{
  "encoder_bidirectional": true,
  "text_encoder_width": 256,
  "text_encoder_head_dim": 32,
  "muon_scale": "original",
  "adamw_weight_decay_other_params": 0.01
}
Rows from block 4 of the text encoder of a small contrastive audio-text model, named by matrix and row number. Rows with one number belong to one neuron. Each number is 128 + 32 x the weight over its row's rms, rounded and kept within 0 to 255. All counts start at 0.
After each neuron's rows are labels from the 100 texts, of 14976, where the neuron reaches its highest value: "fires on" is the input token at the peak. Only what is clearly more common there than usual is listed. The data: read English sentences (LibriTTS-R).
# fc1: MLP up (text_encoder.blocks.4.mlp.fc1.weight, 1024x256), inputs 128-255
# fc2: MLP down (text_encoder.blocks.4.mlp.fc2.weight, 256x1024, transposed), outputs 128-255

fc1.102 [122 123 120 126 115 135 152 137 138 139 124 118 155 134 116 124 218 105 125 163  85 206 144 135 142 121  52 130 134 120 118 130  93 130 146  69  97 122 145 187 129  86 183 109 158 143 178 128  84 129 127 143  97 125 135 112 142 120 167 127 215  75  84 125 117 134 162 118 120 131 115  83 170 165 135 127 128  91  73 144 136 139 112 114  71 175 130 126 100 137 119 158 128 124 180 168 118 122  51 147 153 150 158 137 162 131 139  70 163 137 105 134 184 128 172 119 136  94 199 164 151 140 112 128 147 126 118 175]
fc2.102 [134 179 127 115 134 133  36 175 118 138 132 120 132 128 128 169   0 134 120 118 103 121 152 128 163  90 134 127 131 127 141 122 151  30 128 107 128 118   0 145 134 114 117 129  86 120 176  95 123 190 128 132 128 143 148 129  96 116 129 137 129 168 198 150 161 138 127 115 199 120 128 135 175  93 127 131  48 124 127 136 127 149 133 116 128 127 106 164  99 131 131 128 161 168 138 127 184  99 104 129  57 126 117 125 149 130 113 125 109 129 129  90 156 128 148 223 117 123 123  81 133  99 143 139 121 107 167 131]
fires on: "eyes"

fc1.264 [100 190 136 135  79  72 189 125 138  89 126 138 139 133 133 127 123 127 127 127 132 149 129 144 110 123 131 111 144 128  73 106 137 113  65 147  96  33  52 111 104  90 186 127 128  49 144 126 175 154 145 122 132 118 138 118 197 152 136 126  97 156 115 123 132 118  97 151 134  50 133 154 116 150 138 130 122 108 116 117 167 190 175 151  86 127 167 115 116 101 187 121 127 123  88 153  86 162 196 154 111 113 115 177 128  94 116  89 128  75 171 168 132 161 130 124 197 132 206 121 138 110 110 127 141 109  84 129]
fc2.264 [110 117 114 142 134  81 129  89 139 134 120  59  98 128 194 130 121 128 169 128 121 124 128 148 184 255 126 119 167  67 130 133 131 121 135 128 124 173 127 144 131 103 101 130 126 169 131 129 120 193 126 125 121 158 129 141 138 130 135 162  82 140 135  53 131 142 153  85 131 191 127 128 118 123 125  99 126  56 124 130 105 114 135 130 130 142 167 143 128 178 142 128 129 131  56 218 130 167 137 138 122  94 172 119 136 106 141 204  55 167 127 130  68 130 132 130 104 118 108 127  79 127 131 130 129 115 122 127]
fires on: "asked"; "us"; "eyes"

fc1.176 [101 146 136 131  63 161 140 130 235  99 112 124 166 159 135 138 119 173 101 114  96 151 153 122 127  79 102 144 120 110 148 112 151 138 153 118 132  95 132 114 142  73 158 217 156  97 126 136 146 130 156 128 127  90 128 121 121 131 126 104 145  82 146 127 142 170 153 141 132 113 104 114 168  81 106 101 100 145 104  85 156 131 156 121 157  90 147  76  92 110 109  80 127 111 136 107 178 107  85  96 126  75 127 102  67  67 151 147 138 139 161 159 187 127 184 144 108 114 132 134 137 111  83 167 127  98 139  84]
fc2.176 [134 102 123 125  81 124 140 143  92 150  84 203 125 104 130 127 129 131 132 106  84 121 195 147 111 126 100 147 213 130  94 160 127 139  92  79  62 120 159 134  80  89 184 129 131 165 138 153 163 133 103 150 184 131 113 169 128 133 129  98 125 119 120 150  91  93 127  29 128 156 128 127 127   0  50   9 127  69 140 143 181 124 122 129 118 115 157 114 112 101 124 137 128 125 104 128 127 162 113 127 129 123 250 255 128 146 116 138 142  51 117 127 128 141  69 127 123 134 137 151 128 129 171 174 109 124 163 169]
fires on: "as"; "his"; "is"; "mrs"

fc1.690 [108 126 131 158 139 125 164 142 120  97 152 164 138 109 132 162 136 167 215 138  44 129  81 161 129 137 143 177  72 124  26 129 126 115 152 123  77 109 107 127 129 150 107 141 209 133  55 148 159 102 118 128 125 103 149  98 131 125 198 107 156  20  54 157 101 105 146 156 117 197 154  71 128  79 134 116 138 121 124 138 130 118 122 146 118 154 148 106  60 217 119 118 122 154 132 136 144 168  89 116 115 138 174 118 122 139 113 157 116 103 161 134 139 142 133 119  95 106 128 148 147 122  95 141  70 121 136 109]
fc2.690 [ 98 136  90 122 168 129 143 129  87 236 142 128 102 127  96 157 207 123 128 128 110 131 127 138 178 128 234 133 181 142 133 135 128 177 103  77 137  78 129 128 132 136 128  51 134 127 147 107 113 138 133 152 136 113 173 109 128 130  96 140 146 127 145 148 155 122 122  23 116 121 126 127 123 115 127 134 127  98 112 115 178 182 120  63 126 116 124 131 184 124 132 167 131 123 137 125 116 130 203 127  41  85  88  60  47 123 137 129 158 129  74  67 137 141 145 130 145 217  96 124 128  65 126 127 128 127  69 115]
fires on: "eyes"

fc1.233 [130 148 167 123 134 211 161 129 163 140 115 132 197 102 121 137 123 129 152 139 121 131 153 110  29 147  81 158 126 102 122 122 132 107 185 158 129 122 127 165 118  86 102 127 134 162 180 112 121 130 130 126 140 103 159 118  98 119  18  92 156  89 142 172 157 140 172 134 114 162 128 111 124  41 108 115 134 128 151  92 146  79 101 142  15 131  75  83 110 128 157 131 131 131 126  42  77  91  96 126 107 128 136 189 134 207 184 129 144  35 143 118 143 136 119 226  88 120 142 140 128 113 129 145 115 127 115 124]
fc2.233 [127  67 174 134 137  28  45 188  73 194 229 129 113  90  55 128 128 122 147 130 168 103 140 132 133 128 183 128 184 148 140  63 156 128 127  70 124 168 120 122 116 133 145 128 112 138 121 133 123  64 128  58 128 114 139 124 128 142 128 125 246 133  70 119 124 128 114 134 127 127 137 111 169 128  78 120 141 124 132 132 131 154 125 106 208 129 127 123 146 140 123 109 123 135 162 109 116 121 125 132 128 126 129  48 129 127 121 151 128 126 178 168 135 123 126 171 128 118 126 115 128 113 101  88 128 122 185 154]
fires on: "said"; "same"

fc1.390 [121 169 119 121 144 111 140 110 112 141 147 166 135 129 175 154 144 151 155  52 141 171 154 144 110  96 158 128 150 119 155  83 106  89 134 128  22  90 113  80  75  94 135 107 142 130 160 133 175 134 177 121 126 149 139  97 132 145 164 146 131  86 106 156  98 131 147  94 132 133 101  94 137 125 204 132 136 137 164 121 127 143  96 129  85 167 115  81 140 125 141 130 124 141 101 129 106 150  71 155 188  97 212  99  77  36 147 129 105 124 124  89 123 124 117 127 141 240 170 120 125 144  97 129 151 110 108 146]
fc2.390 [118 129 129 129 121 124 140 130  70 137 122  63 130  88 152 100 136  99 139 126 111 188 180 124 177 129 131 127 128 123 128 118  96 131 155 125 167 133 139 115 122  62 125 127 130 163 125 141 103 149 129 110 130 128 144 145 111 130 113 133 117 118 109 123 140 165 128 144 116 192 149 141 145 119  56 128 128  83 154 138 102 134 116 121 139 127 201 113 130 143 140 140 128 139 111 125  99 103 137 128 132 112 146 255 130 211 106 120 167  90 139 255 114 131 125 176 127  96 140  82 126  90 132 131 117 102 109 172]
fires on: "asked"; "is"; "has"; "us"

fc1.444 [116 126 168 160 108 123 143 140 207 113 153 131 168  67 206 168 116 128  97 148 116 209 145 127  50 111 111 139 144 158 119 100 143 111 133 140  94 129  85 107  97  84 124 132 116 139 120 107 141 201 125 168 149 125 156  92 157 125  87 148 143 131 121 127 106  92 107 113  79 171 130 119 102 146 127 127 136 106 125 115  63 161 135 123 167 113 179   0 128 117 142 117  61  76 131 119  97 144  63  69  98 129 204 166  73 123 126 123 146 134 116  76 122 160 137 133 170  89 145 161 143 187 145  69 129 117 146 142]
fc2.444 [130 138 113 128 134 141  74 135 144 136 146  68 158 125 105 197 129 127 137 117  22 130 127 126 142  88 136 131 101 123 121 126 133 133 208  69 103 133 128 128 128 139 128 141 131 133 243 154 135 133 131  87  96 120 154 150 127 151 128 116 130 153 128 127 116 111 148 143 127 122 190 126 137  92 133 130 128 128  96 216 111 229 157  86 106 159 118 252 128 191 111 126 201 137 140 112 155 124 131 123 121 128 117  81 173 114 121 139 102 145 134 194 152 124 177 129 124 107  84  96 127 125 120 164  60  69 123 143]
fires on: "eyes"

fc1.41 [ 70 165 218 159 133 133  94 195 125 107 121 129 140 140 121 112 150 151  89 105 107 186  96 167 126   2 131 128 231 150 107 129 126 118  88 125 132 127 128 120 121 155 127  98  65 123 179 141 126  74 130 121 106  44 122 123 158  93 128 110 134  71 145 124 129 127 128 127 128 123 198 129 127 100 128 118 102  56 105 157  92 114  91 138 126 148 139 125 126 130 128 101 180 141 172 123 165 132 128  67 108 131 141 158 129 103 105 117 119 128 158 128 127 140  64 124 127 130 172 130 160 172 126  93 148 114 177 126]
fc2.41 [116 155 128 142 122 137 132 128 127 126 127 175 128 128 127 127 127 128 129 128 126 127  26 133 123 130 112 129 127  27 117 151 130 128 127 128 130 129 160 127 128 136 127 124 128 129 128 255 129 128 128 128 128 141 124 130 126 169 115 128 136 110 128 127 128 130 128 128 130 127 125 128 128 128 128 122  56 141 134 131 131 130 129 128 147 128 128 139 128 128 136 128 128 131  34 129 212 105 128 130 127 129 113 203 127 117 128  93 113 127 128  87 109 122 132 255  92 127 128 146 128 128 129 129 128 143  84 127]
fires on: "down"; "pay"

fc1.78 [119 147 118 166 135 120 144 142 127  96 128 127 165 104 144 133 127 116 243 123 119 120 189 150 159 152  96 169  90 112 107 123 124 113 116 122  96  92 103  77 164 108 162 131 149 146 145 130 253 238 133 115 194 147 143 102  20 136 100 135 140 112 130 116 163 162 129 134 157 132 153 161 188  53 111  97 128 106  82  76 156 207 105  93 101 165 130 109 114 134 204 129  62 146 127 135  91 132  74  78 126  71 117 101 158  87 106 144 115 104 162 154 123 147 129 127 152 180 192  82 103 113 176 166  95 127 112 146]
fc2.78 [152 126 126 141 127 118 125 105 223 153 123 132  62  97 190 128 124 119 115 126 128  83 149 128 129 111 125 144 171 123 129 135 109 150  95  82 146 130  44 128 128 117 131 158 129 155 102 128 125 122 144 127 113 122 128 158 103 128 122 147  67 108 123 138 125 130 145 129 148 173 149  57 110 125 117 149 115 137 192 123   0 114 155 121 143 171 143  99 114 151 143 115 126 116 105 125  91 135 145  56 120 136 148 128 129 140 127 181 119  98 187 133  69 187 113 137 146  98 146 125 141 127 135 168 131  68 146  98]
fires on: "asked"; "us"

fc1.337 [123 126 120 159 111 146 195 152 150 146 134 162 133 109 142 153 129 100 107 128 112 147 124 150 147 200  52 167 147  75 134  94 151 217  57 114 140 148 139 120 154  91 157 138 147 171 105 182 127 181 116 130 188 124 105  45  89 153 112  97 120 137 138 155 130 139 114 130 150 102  96 126 127 130  92 124 116 138 155 144 123 117  82 177 132 126 113  78  94 182 104 176 135 152  92 122 169 136 126  92 102  93 161 135 137 132 106 109 149 130 108 139 144 138 117  95 139 149  96 115 190  86 117 138  32 132 126  87]
fc2.337 [136  72 113 137 134 147 152 121 176 110  88 112 126 120 143 205  98 113  97 139 158 135 138 166  59 164 172 168 113 145 135 100 112  47 151 164 134 165 135 141 130 160  97 130 184 180 119 146 120 117 115 146 118 126 125 130 114 129 125 145 170  99  48 106 178 119 147 162 133  52 105 130 165  93 124 106 121 128 201 109 132  82 133 128 166 118 135 224 149 137  92 117  88 142 191  77 148 150 161 130 127 102 144 124 133 196 108 116 127 126  87 136 136 150 164 151 113 113 180 120 122  81 167 140 101  97 128 133]
fires on: "he"; "you"

fc1.324 [ 89 106 132 126  84 154 128 133 162  89 116 127 130 127 134 128 122 168 138 136 122 121  88 130 106 163 127 204 130 191 171 122  71 102 119 171  91 125 121 135  91 128 136 141 129 150 101 114 109 113 173 177 179 129 150  65 185 117 115 167 105 105  99 145 133  88 149 116 101 185  53  78  55 133 110  92 123  77 188 140 116 123 106 122 141 114 174 127  97 124 102 189 181 139 150 114 141  91 128 146 103  78 118 132 118  44 135 138 153 114 197 157 113 136 176 131 176 102 179  98 182 137  82 128 131  99  92 161]
fc2.324 [129 134 128 113  51 142 116 117 125 119 139 152 126  97  33 128 131 133  79 123 163 136 133 118 129 153 138 127  65 125  96 255 128 127  95 124  81 133 115 194 188 144 128 140 130 131 242 136 130 114 121 128 101 132 153 150 128 133 118 125 120  84 126 137  83 100  82  73 155 128 122 128 118 132 122 135 123 102 127 131 147 127 129 130  85 126 121 165 116 149 212 129 145 125 101 128 211 166 160 126 129 101 127  87 128 129 129 144 125 184  38 135 150  87 129 106 126 170 241 129 121  48 131 133 125 132 119 120]
fires on: "eyes"; "us"

fc1.527 [137 138 188 123  90  71 107 118 125 150 119 134 150 133 183 100 142 140 124 126 120 150 105 139 190 135  65 199 124 145 100  53 110 155 165 117 133 170 128 123 197 152 166 111 123  91 167 119 113 148  75 131 118 113 115 105 146 126  78 103 107 131 130  38 162 153  86 106 135 116 122  99 171  89  60  93 127 131 118 128 229   4 120 131 120 109 126 126 143 159 115 129 127 119 133 131 143  48  92 131 122 158 191 155 151 113 193 155 144  94 127 136 113 114 121 124 161 111 202 136  83 135 112 126 142  91 129  78]
fc2.527 [185  95  97 130 126 127 215  73 130 112 116 100 146 136 132 151 149  48 244 121 126 128 122  89 113 129 127 129  98  95 105 157 135 151 148 169 129 133 137 128 123 127 121 141 129  98 112 129 170 130 128  53 143 127 182 135 149 130 186 128  44 175 103  90 102 158 163 126 116  86 129 204  95  89 137 131 128 128 134 145  81 234 149  67  98 128 125 128 153 129  18 127 138 133 107 128  95 128 128 161  27 139 129 148 130 118 132 135 132 180 179 129 128 127 136 125 158 113 132 128 158 167 120 227 172 141 124 140]
fires on: "she"; "see"; "you"; "he"

fc1.765 [ 20 129 255 128 128 183 128 100 128 128 179 133 128 100 128 128 128 128 132 127 128 152  12 128 128 128 128 128 128 128 101 107 128 128 128 128 128 128 153 133 128 128  76 128  96 113 128 128 128 128 128 128 128 128 128 169 128 231 128 110 209 128 128 128 142 128 128 128 128 148 128 128 182 128 128 128 128 128 128 128 123 128 128 128 128 131 128 128 128 128 128  80 128 128 128 128  85 130 128 128 128 128 128 222 128 128 128 128 128 128 156 166 128 128 128 128 148 155 159 128 128 128 128 128 128 128 128  49]
fc2.765 [128 128 147 126 128 122 105 129 132 141 128 124 128 128 127 128 135 129 131 128 135 128 124 128 127 129 128 136 128 126 134 128 127 128 129 128 127 128 128 129 130 196 106 128 129 179 128 129 130 128 128 128 126 127 128 132 128 127 128 128 124 242 131 133 128 128 129 135 127 131   0 124 131 126 127 124 128 136 128 124 122 123 127 128 128 128 128 129 128 129 128 128 129 127  27 128 127 127 126 128 136 131 126 128 128 120 127 117 128 128 112 127 119 128 129 124 128 128 124 255 128 113 129 128 128 127 128 128]
fires on: "said"; "same"

fc1.124 [ 84 114 127 136 117 146  81 102 145  88 103 131 125 134  81 119 125 151 141 124  89 173 117  94 149 130  86 131 171 119 143 109 173 120 149 143  90 168 118 144 120 165 132 208 128 103 135  85 157 119 160 124 142 154 101 197 115 190  80 113 200 132 130 118 133  76  84 124 138 116 126 133 202  87  27 108 133  85  93 116 159 112 117 118  52 137  80 179 110  84 113 141 137 144 126 146  30 147 150 166  87 100 148 169 164 135 213  89 134 129 164 143 132 130  62 140 122 118 186 135 140 112 124 146 134 120  72  96]
fc2.124 [124 124 126  72 145 115 105 128  71 180  91 149 141 118   0 164 136 126 156 108  85 136 119 164  92 170 111 178 145 200 146  94 121 126 145 130  95 127 152 126 158 120 104 147 169 185 119  81 120 112 119 133  89   0 129  88 119 130 129 132 183 123 136 143 120  81 139  92 153  86 123  98  88 140  86  43 124 170 134 120 123 135 121 120 140 127 130  87  84 115 132 120 108 128 209  44 200 131 120 125  73 136  80 157 121 120 141 129 131  68 118 174 145 130 125 120 125 127 128 119 127 166 102 167 128  75 187 157]
fires on: "said"; "so"

fc1.116 [146 119 144 125 110 151 109 102 142  85 125 120 182 108 124 143 180 105 135 164 136 134  85 105 143 131 120 176 121  52  90  87  94  49 121  92  87 189 116 132 192  83 148 136 140  58 156 102 181 124 139 126 128 145 128 157  96 154 127 108 186 130 154 129  83 193 155 157 122 160 163 171  46 187 126 102 136 127 192 134 123 125  99 108 114 139  58  93 135 137 129 173 102  65 117 177 123 220 137  78 212 143 122 133 142  76 155  80 128 124 114  91 124 120 138 122 181 165 184 126 155 152 133 112 121  63 129 121]
fc2.116 [125 133 124 117  83 182 211 134 129 118 195  54  77 117 151 146 102 119  80 156 120 138 108 128 136 146 118 152 124  79  87 135 149 184 212 128 127 152 126 128 104 127 128 136 139 161 155  72  96 133 113 127 154 125 178 120 112 146 148 119 132 111 128 186 114 132 121  76 132 199 120 143 209  16  25 113 145 120 120 126 171 129 118  42 129 127 118 164  52 155 152 140 122 135  93 128 147 120 105 102 147 119 139 164 153 156 106 214 141 129 183 124 133 163 133 167 145  26 128 149 155 105 130 119 138  99  53 160]
fires on: "asked"; "eyes"; "us"; "as"

fc1.506 [129 146 126 126 101 130 119 125 136 138 176 117 158 138 182 106 127 140 121 101  72 101 135 142 129  87 147 188 131 120 134 132 133 125 123  63  83 108 126 131  97  82 199 112 128  30 108 134  92  97 141 179 133 126 115 116 128 124  71 125 154 106 124 117 169 128 124 120 130 168 126 168 146 136 130 255 132 119 187  87 112 133 110 119 103 135 141 133 123 124 142 128 114 126 158 178 130  96 138 108  78 128 152 186 116 246 123 109 204 104 160 147  72 202 124  84 172 113  71  88 128 124 136 119 102 114 164 125]
fc2.506 [ 83 117 154 128  16 125  23 113 145 112 126 140 130 126 152 120 126 128 129 103  77 160 112 124 128 130 128  36 124 139 135  59 128 112 103 133 117 169 131 138 128 124  45 128 158  99 124 125  81 103 208 189 139 153 155  45 138 125 125 123 128 113 127 120 128 129 127 114 157 129 203 111 116 195 143 134 121  85 119 145 118 146 131 128 134 130 148 128 102 104 117 128 152 125 142 175 124  79 129 129 122 123 135 136 228  71 142 129 140 128 110 123 234  91 122 128 195 130 182 138 128 135 128 122 149 140 135 159]
fires on: "he"; "you"; "here"

fc1.112 [126 168 104 126 106 125 124 132 136 123 198 130 122 130  84  97 126  75 136 113  74 120  71 127 130  66  93 139 156 149  78 126 114 177 132 167  50  63 155 147 119 145 198 145 124 126 128 103 121 132 159 151 125  73 135 128 171 160 132 114 167 136 121 140  77 160 116  91 126  82 121 126 139 145 154 120  95 125 131 128 162 152 132 107   5 153 149 163 130 138 171 105 123  99  46 128 133 177 186 130 137  77 173 166 143 148  79 114 121 179 146 133 103 136 140 127 117 168 170 111 150  93 111 129 161 139  77 138]
fc2.112 [120 137 116  98 142 147 103 128 126 159 128  92 123 120 133 129 117 128 138  81 180 155 122 186 166 129  65 127 126 139 119  72 158  60 129 127 209 118  64 126 138 227 136 103  96  99 134 129 129 176 129 128 183 180 127 123 163  80 130  73  38  62 204 131 108 110 134 116 161 128 103 138 110 136 143 125 127 101 128 123 129 130 120 127 128 127  96  73  90 153 190 129 140 123 129 129 133 120 125 129 191 148 127  76 116 121 124 107 128 205 120 145 155 120 122 131 188 127 150  82  83 125 128 142 120 113 130 136]
fires on: "eyes"

fc1.688 [137 144 154 145 128 108 142  86 116 111 157 108 162  95 145 167 138 128 192 113 152 171 127 110 113 145  92 127 189 148 112 111 128 139 117  84   2 124 103 146 117 132 125 171 119 114 126 102 153 192 105 125 161 146 127 129  47 173 128  62 159  96 128 129 118 201  54  82 153 128 134 150 126 220 101 122 118 129 145 135 108 197 142 131  95 156 119 119 120 126 147 137  40 141 132  89 144 190 124 124 143 119 135 131 143  74 120 132 138 170 152 156 100 130 118 135 156 220 178 120 108 143 189 107 128  98  79  99]
fc2.688 [124 165 125 132 129 126 127 129 151 195 110 113  80 127 130 118 125 127 122 116 116 137 175 128 128 166 126 172 183 106 102  54 108 138 135 100 127 177 148 115 155  96 179 123 221 255 167 131 143 151 149 127 126 135 128 146 125 137 128 128 139  89  81  98 128 132 142 118 140 160 123 129  47 127 120  97 128 112 126 128 120 111 143 128 126 146 120 142  89 116 127 128 134 104 128 141 224 142 121 117 135 131 130 117 130 144 140  74 120 103 132 132  91 129 208 129  88 103  61 129 126 112 226 139 125  74 129  94]
fires on: "asked"; "eyes"; "his"; "as"

fc1.364 [112 123 130 109 120  86 194 175 147  80 142  80 134 167 114 167  75 188 127 153 132 167 146 115 133 130 171 171 126  89 123 126 186  84 233  83  94 104 139 163 118  54 128 127 130 143 139 133 190 192 141 128  92 174 104 111 133 195 147  91 165 149 104 126 135 122  84 104 113 103 176 178 110 148 108 175 136 150 170 138  81 146  91  46  90 217 122  85 107 127 108 113  81 114 158 154 109 114 183 124  78 147 142 144  57  81 118 110 137 147  84 136 136 131 146 162 104 117 147 129  85 117 101 138 115 123 130 136]
fc2.364 [144  80 132 122 141  94 130 129 109 117 131 104 147 132 129  91 120 120 120 127 122 137 191 107 198 128 134 115 190 135  94 130 118 144 102 130 131  76  85 130 157 125 117 131  38 124 115 120  74 116 115 123 193 155  83 173 132 143 117  94 144 124  90 152 168 136 117 100 123 209 130 143 160 117 125 136 126 120 138  36 188 116 140 114 101 156 132 139 109 114 126 173 128 137 112 133 126 134 157 135 129 119 202 164 186 111  98 168 117 128 145 127 100 169 167 149 134  95 159 111 129 116 144 127 134  89 137 185]
fires on: "asked"; "us"

fc1.67 [133 152 130  71 149 113 164 130 120 110 127 155 155 109 120 159 158 112 149 109 138 171  87 121 181 191 149 107 135  30 102 107 135 121 125  52 113  96 117 144 136 127 138 121 126 111 150 136 152 195 158 132 114 141 124 121 125 130 168 153 164 176 117 106  89 133  87 111  78 153 130 158 118 127 110 100 130 144 171 123 212 226 128 106 136 131 183 125  95 119 124 129  58 160 109 111 178 137 118 155 107  98 158 179  85  95  70  88  86  91 106 118 111 111 142 179 158 115 183 110 129 164 144 103 130 100 132 127]
fc2.67 [131 129 121 154  76  94 196 102  95 132 251 149  99 153  96 130 161 111 139 180 152 139 127 128 140 134  89 165  90 105 135 126 133 123  70 120  94 135  66 137 166 115 140 116 132 141 145 150 123 134 130 117 174 135 130 112  58 139  81 150  80  50 121 126  64 167 130 142 153 133 128  55  65 127  55 113 126 140 107 152 122  52 102 100 129 180 123 155 127 174 155 130 128 129 155 143 141  96 160 124 162 120 194 121 173 215 142 190 129 161 148 119  95 119 168 155 138 175 217  41 128  98 119 174 145 117 105 139]
fires on: "asked"; "eyes"; "yours"

fc1.733 [128 128 128 128  85 128 122 129 128 181 128 128 136 155 125 128  64  98 178  60  87 129 128 101 163 129 116  78 128 127 128 128 128 128 128 128 104 128 128 127 120  63 140 126 127 122 129 131 128 130 128 128 156 128 143 128 128 155 128 128 128 125 128 144 135 128 128 110 213 128 127 147 179 129 143 128  90  98 199 128 134 255 147 128 128 128  95 194 120 137 128 155 124 114 128 107 147 128  44  87  79 128  82 131 124 128 129 132 127 128 215 160 141 128 128 108 128 128 127 128 128 129 128 158 129 128 150  57]
fc2.733 [ 54 126 128 121 127 128 129 128 118 128 127 126 128 128 128 128 129 127 128 127 126 128 128 104 127 128 129 128  84 124 126 115 128 128 128 128 120 128 127 128 128 166 127 128 127 128 128 129 129  48 128  99 128 128 128 146 128  23 128 128  17 133 117 128 135 126 130 125  97 255 125 129 130 231 128 128 128 131 139 207 128 128 128 129 129 132  58 128 118 128 129 127 128 128 124 128 129 127 121 128 134 132 121 124 128 171 128 130 128 126 128 128 129 128 130  51 128 126 124 236 128 127 128 129 128 127  90 125]
fires on: "eyes"; "us"

fc1.18 [ 77 155 204 116 167  47 128  90 190 128 113 133 119  76 163 134 104 104 115 100  99 140 157 130 119 107 173 118 205 115 168 140 102 111 112 164 130 129 128  96 141 113 164 146  81 129 147 119 188  82 129 142 137 107 201 174 119 120 213 112 159  84 134 171  50 171  90 116 127 125 141 171 149 129 176 132 130  67 131 142 123 187  72 132 183 164 156 180  92 127 126 174 127 118 111  83 151 108  94 137 123  55 120  96 143  75 133 150 137 128 116  66  62 134  67 120 131 124 181 133 169 128 125 137 126 130 102  99]
fc2.18 [ 99  78 133 128 117 219 127 155 103 129 124 156 237 128 135 138 133 151 131 128 158 127  97 130 131 128 137 126 119  83 127 107 128 113 128 133 116 134 131 128 212 129 157 123 129 138 216 128 129 127 128  54  78 128 128 102 121 128  75 119 194 167 130 140 132 131  87 141 105 128 131 168 129 158 127 209 129 131 186 146 128 115 203 129 128 128  58 131 127  37 128  92 128 130 137 123 160 110 127 128  47  88 127 136 136 128 144 121  87  92 128 141 127 164 127 125 128 167 235 161 118 137 174 117  72 126 124 153]
fires on: "she"; "see"

fc1.644 [111  92 119 138 101  64 131 155 185 107 134  65 138 120  92 142 179 101 129 138 134 173 126 126 147 136 108 167 167 118  87 108 125  84 125 163 100  72 126 179  94 166 124 104 142 164 184 128 154 171 152 112 157 112 170 114 146 131 169  91  99  96  95 124  49 128 127 127 127 130 140 133 145 129 130 118 135  87 127  48 151 113  62  95 100 103 128 108 128 110 114 126 103 148 122 120 127 104 144 152 166 101 153 175  84 109 169 118  87 139 169 109 121 124 173 141 105 133 136 132 128 152 157 191 135 120 136 118]
fc2.644 [129 146 128 133 133 135 147  79  93 151 136 143 150 117 123 121 130 129 153 132 114 105 158 128 125  53 145 128 135 139 155 141 130 119 122 161 135 162 126 129  28  63 129 117 125 129 105  90 131 118 127 172  85 107 133 177 129 130 109 154 125 104 116 122 181 146 127  58 128 155 143  42 127 141 110 138 141 123 140 246  62 185 115 132 111 127  58 103  22 126 176 142 147 110 112 119  68 126 151 127 142 118 140 110 114 128 149 101 128  88 122 203 139 164 153 226 147 156 129 128 122 129 223 124  76 110  97  75]
fires on: "as"; "asked"; "us"

fc1.119 [137 119 141 144  93 111 125 201 169  98 146 136 104 141 146 111  80 184 130 155  88 131 131 143 123 136 142 194 130 127  69 125 172 122 114 122 115  35 176 122 117  96 200 148 143 116  93 133 150 153 139  66 142 113 169  82 157  86 123 112 158  43 106  91 146  59  93  28 106 175  98  82 157 169 118 176 129 119 119 131 127 192 127 102 125 140 154 109 130 128 135 121 116 151 122 128 119 151 133  93 149 191  79 158  79 163  68  98 180 121 138 115 143 115 136 116 159 141 123  95 109 125 158 111 162  83 102 129]
fc2.119 [133 116 111  53 200 139 114 152  39 128 127 151 137 134  85 128  12 147  72 137  34 125 147 135 139 130 137 166 128 137  74 155 183 117 149 125 132 109  89 167 117 129 143 129  65 110  88 112 149 149 140 116 107 145 128 126 131 129 120 124 140 175 118 143 125 157 192 130 127  92 136 131 101  89 140 124 115 137   0 136 190 161 141  75 124 120 124 134  98 138 128 135 176 128 152  40 138 140 129 142 117 141 139 128  84 128 130  45 126 124 133 129 201 144 129 228 131 128 101  96 111 116  86 152 124 167 123 112]
fires on: "down"

fc1.638 [ 86 152 137 139 108 122  86 142 175 161 134 158 129  82 140 129 124 118 160 105  92 128 110 111  92 122  47 154 165 181 123 109 198 129 126 152 105 127 203 124 118 110 170 164  97 153  87  76 125 141 114 123 103  19 131  52 179  96 115 152 190 198 159 133  81  42 107 140 147 153 130 141 193 139 161  44 141 135 143 141 124 148 110 158 129  97  89  63  85 135 146 150 149 170 177 144  91 171 126 126 104  99 146 129 145  93 158  94  99 158 133 124 155 153  79  94 160 133 125  90 120 132  85 122 137  62  46 118]
fc2.638 [145 141  92 139 121 109 128  85 135 132  95  43 149 116 100 129 143 144 140 141 121 150 131 135 133 131 160 130 127 109 193 185 124 111 207 102 113 165 149 124 135 127 136 206 142  49  73  90 130 132 134 136 145 120  69  51 159  97 105 187 128 185 145 136 188  41 175 155  48 102  99 127 188 207 103 131 156 120 148 134 100  95 127 137 121 113 145 116 117 128 112 149 122 153 202 114 156 124 122 135 140 140 133 132 114  74 161 142 130 144 122 153 124 131 138 134 151 146 132 178 126  80 101 166  73 122 136 170]
fires on: "said"; "so"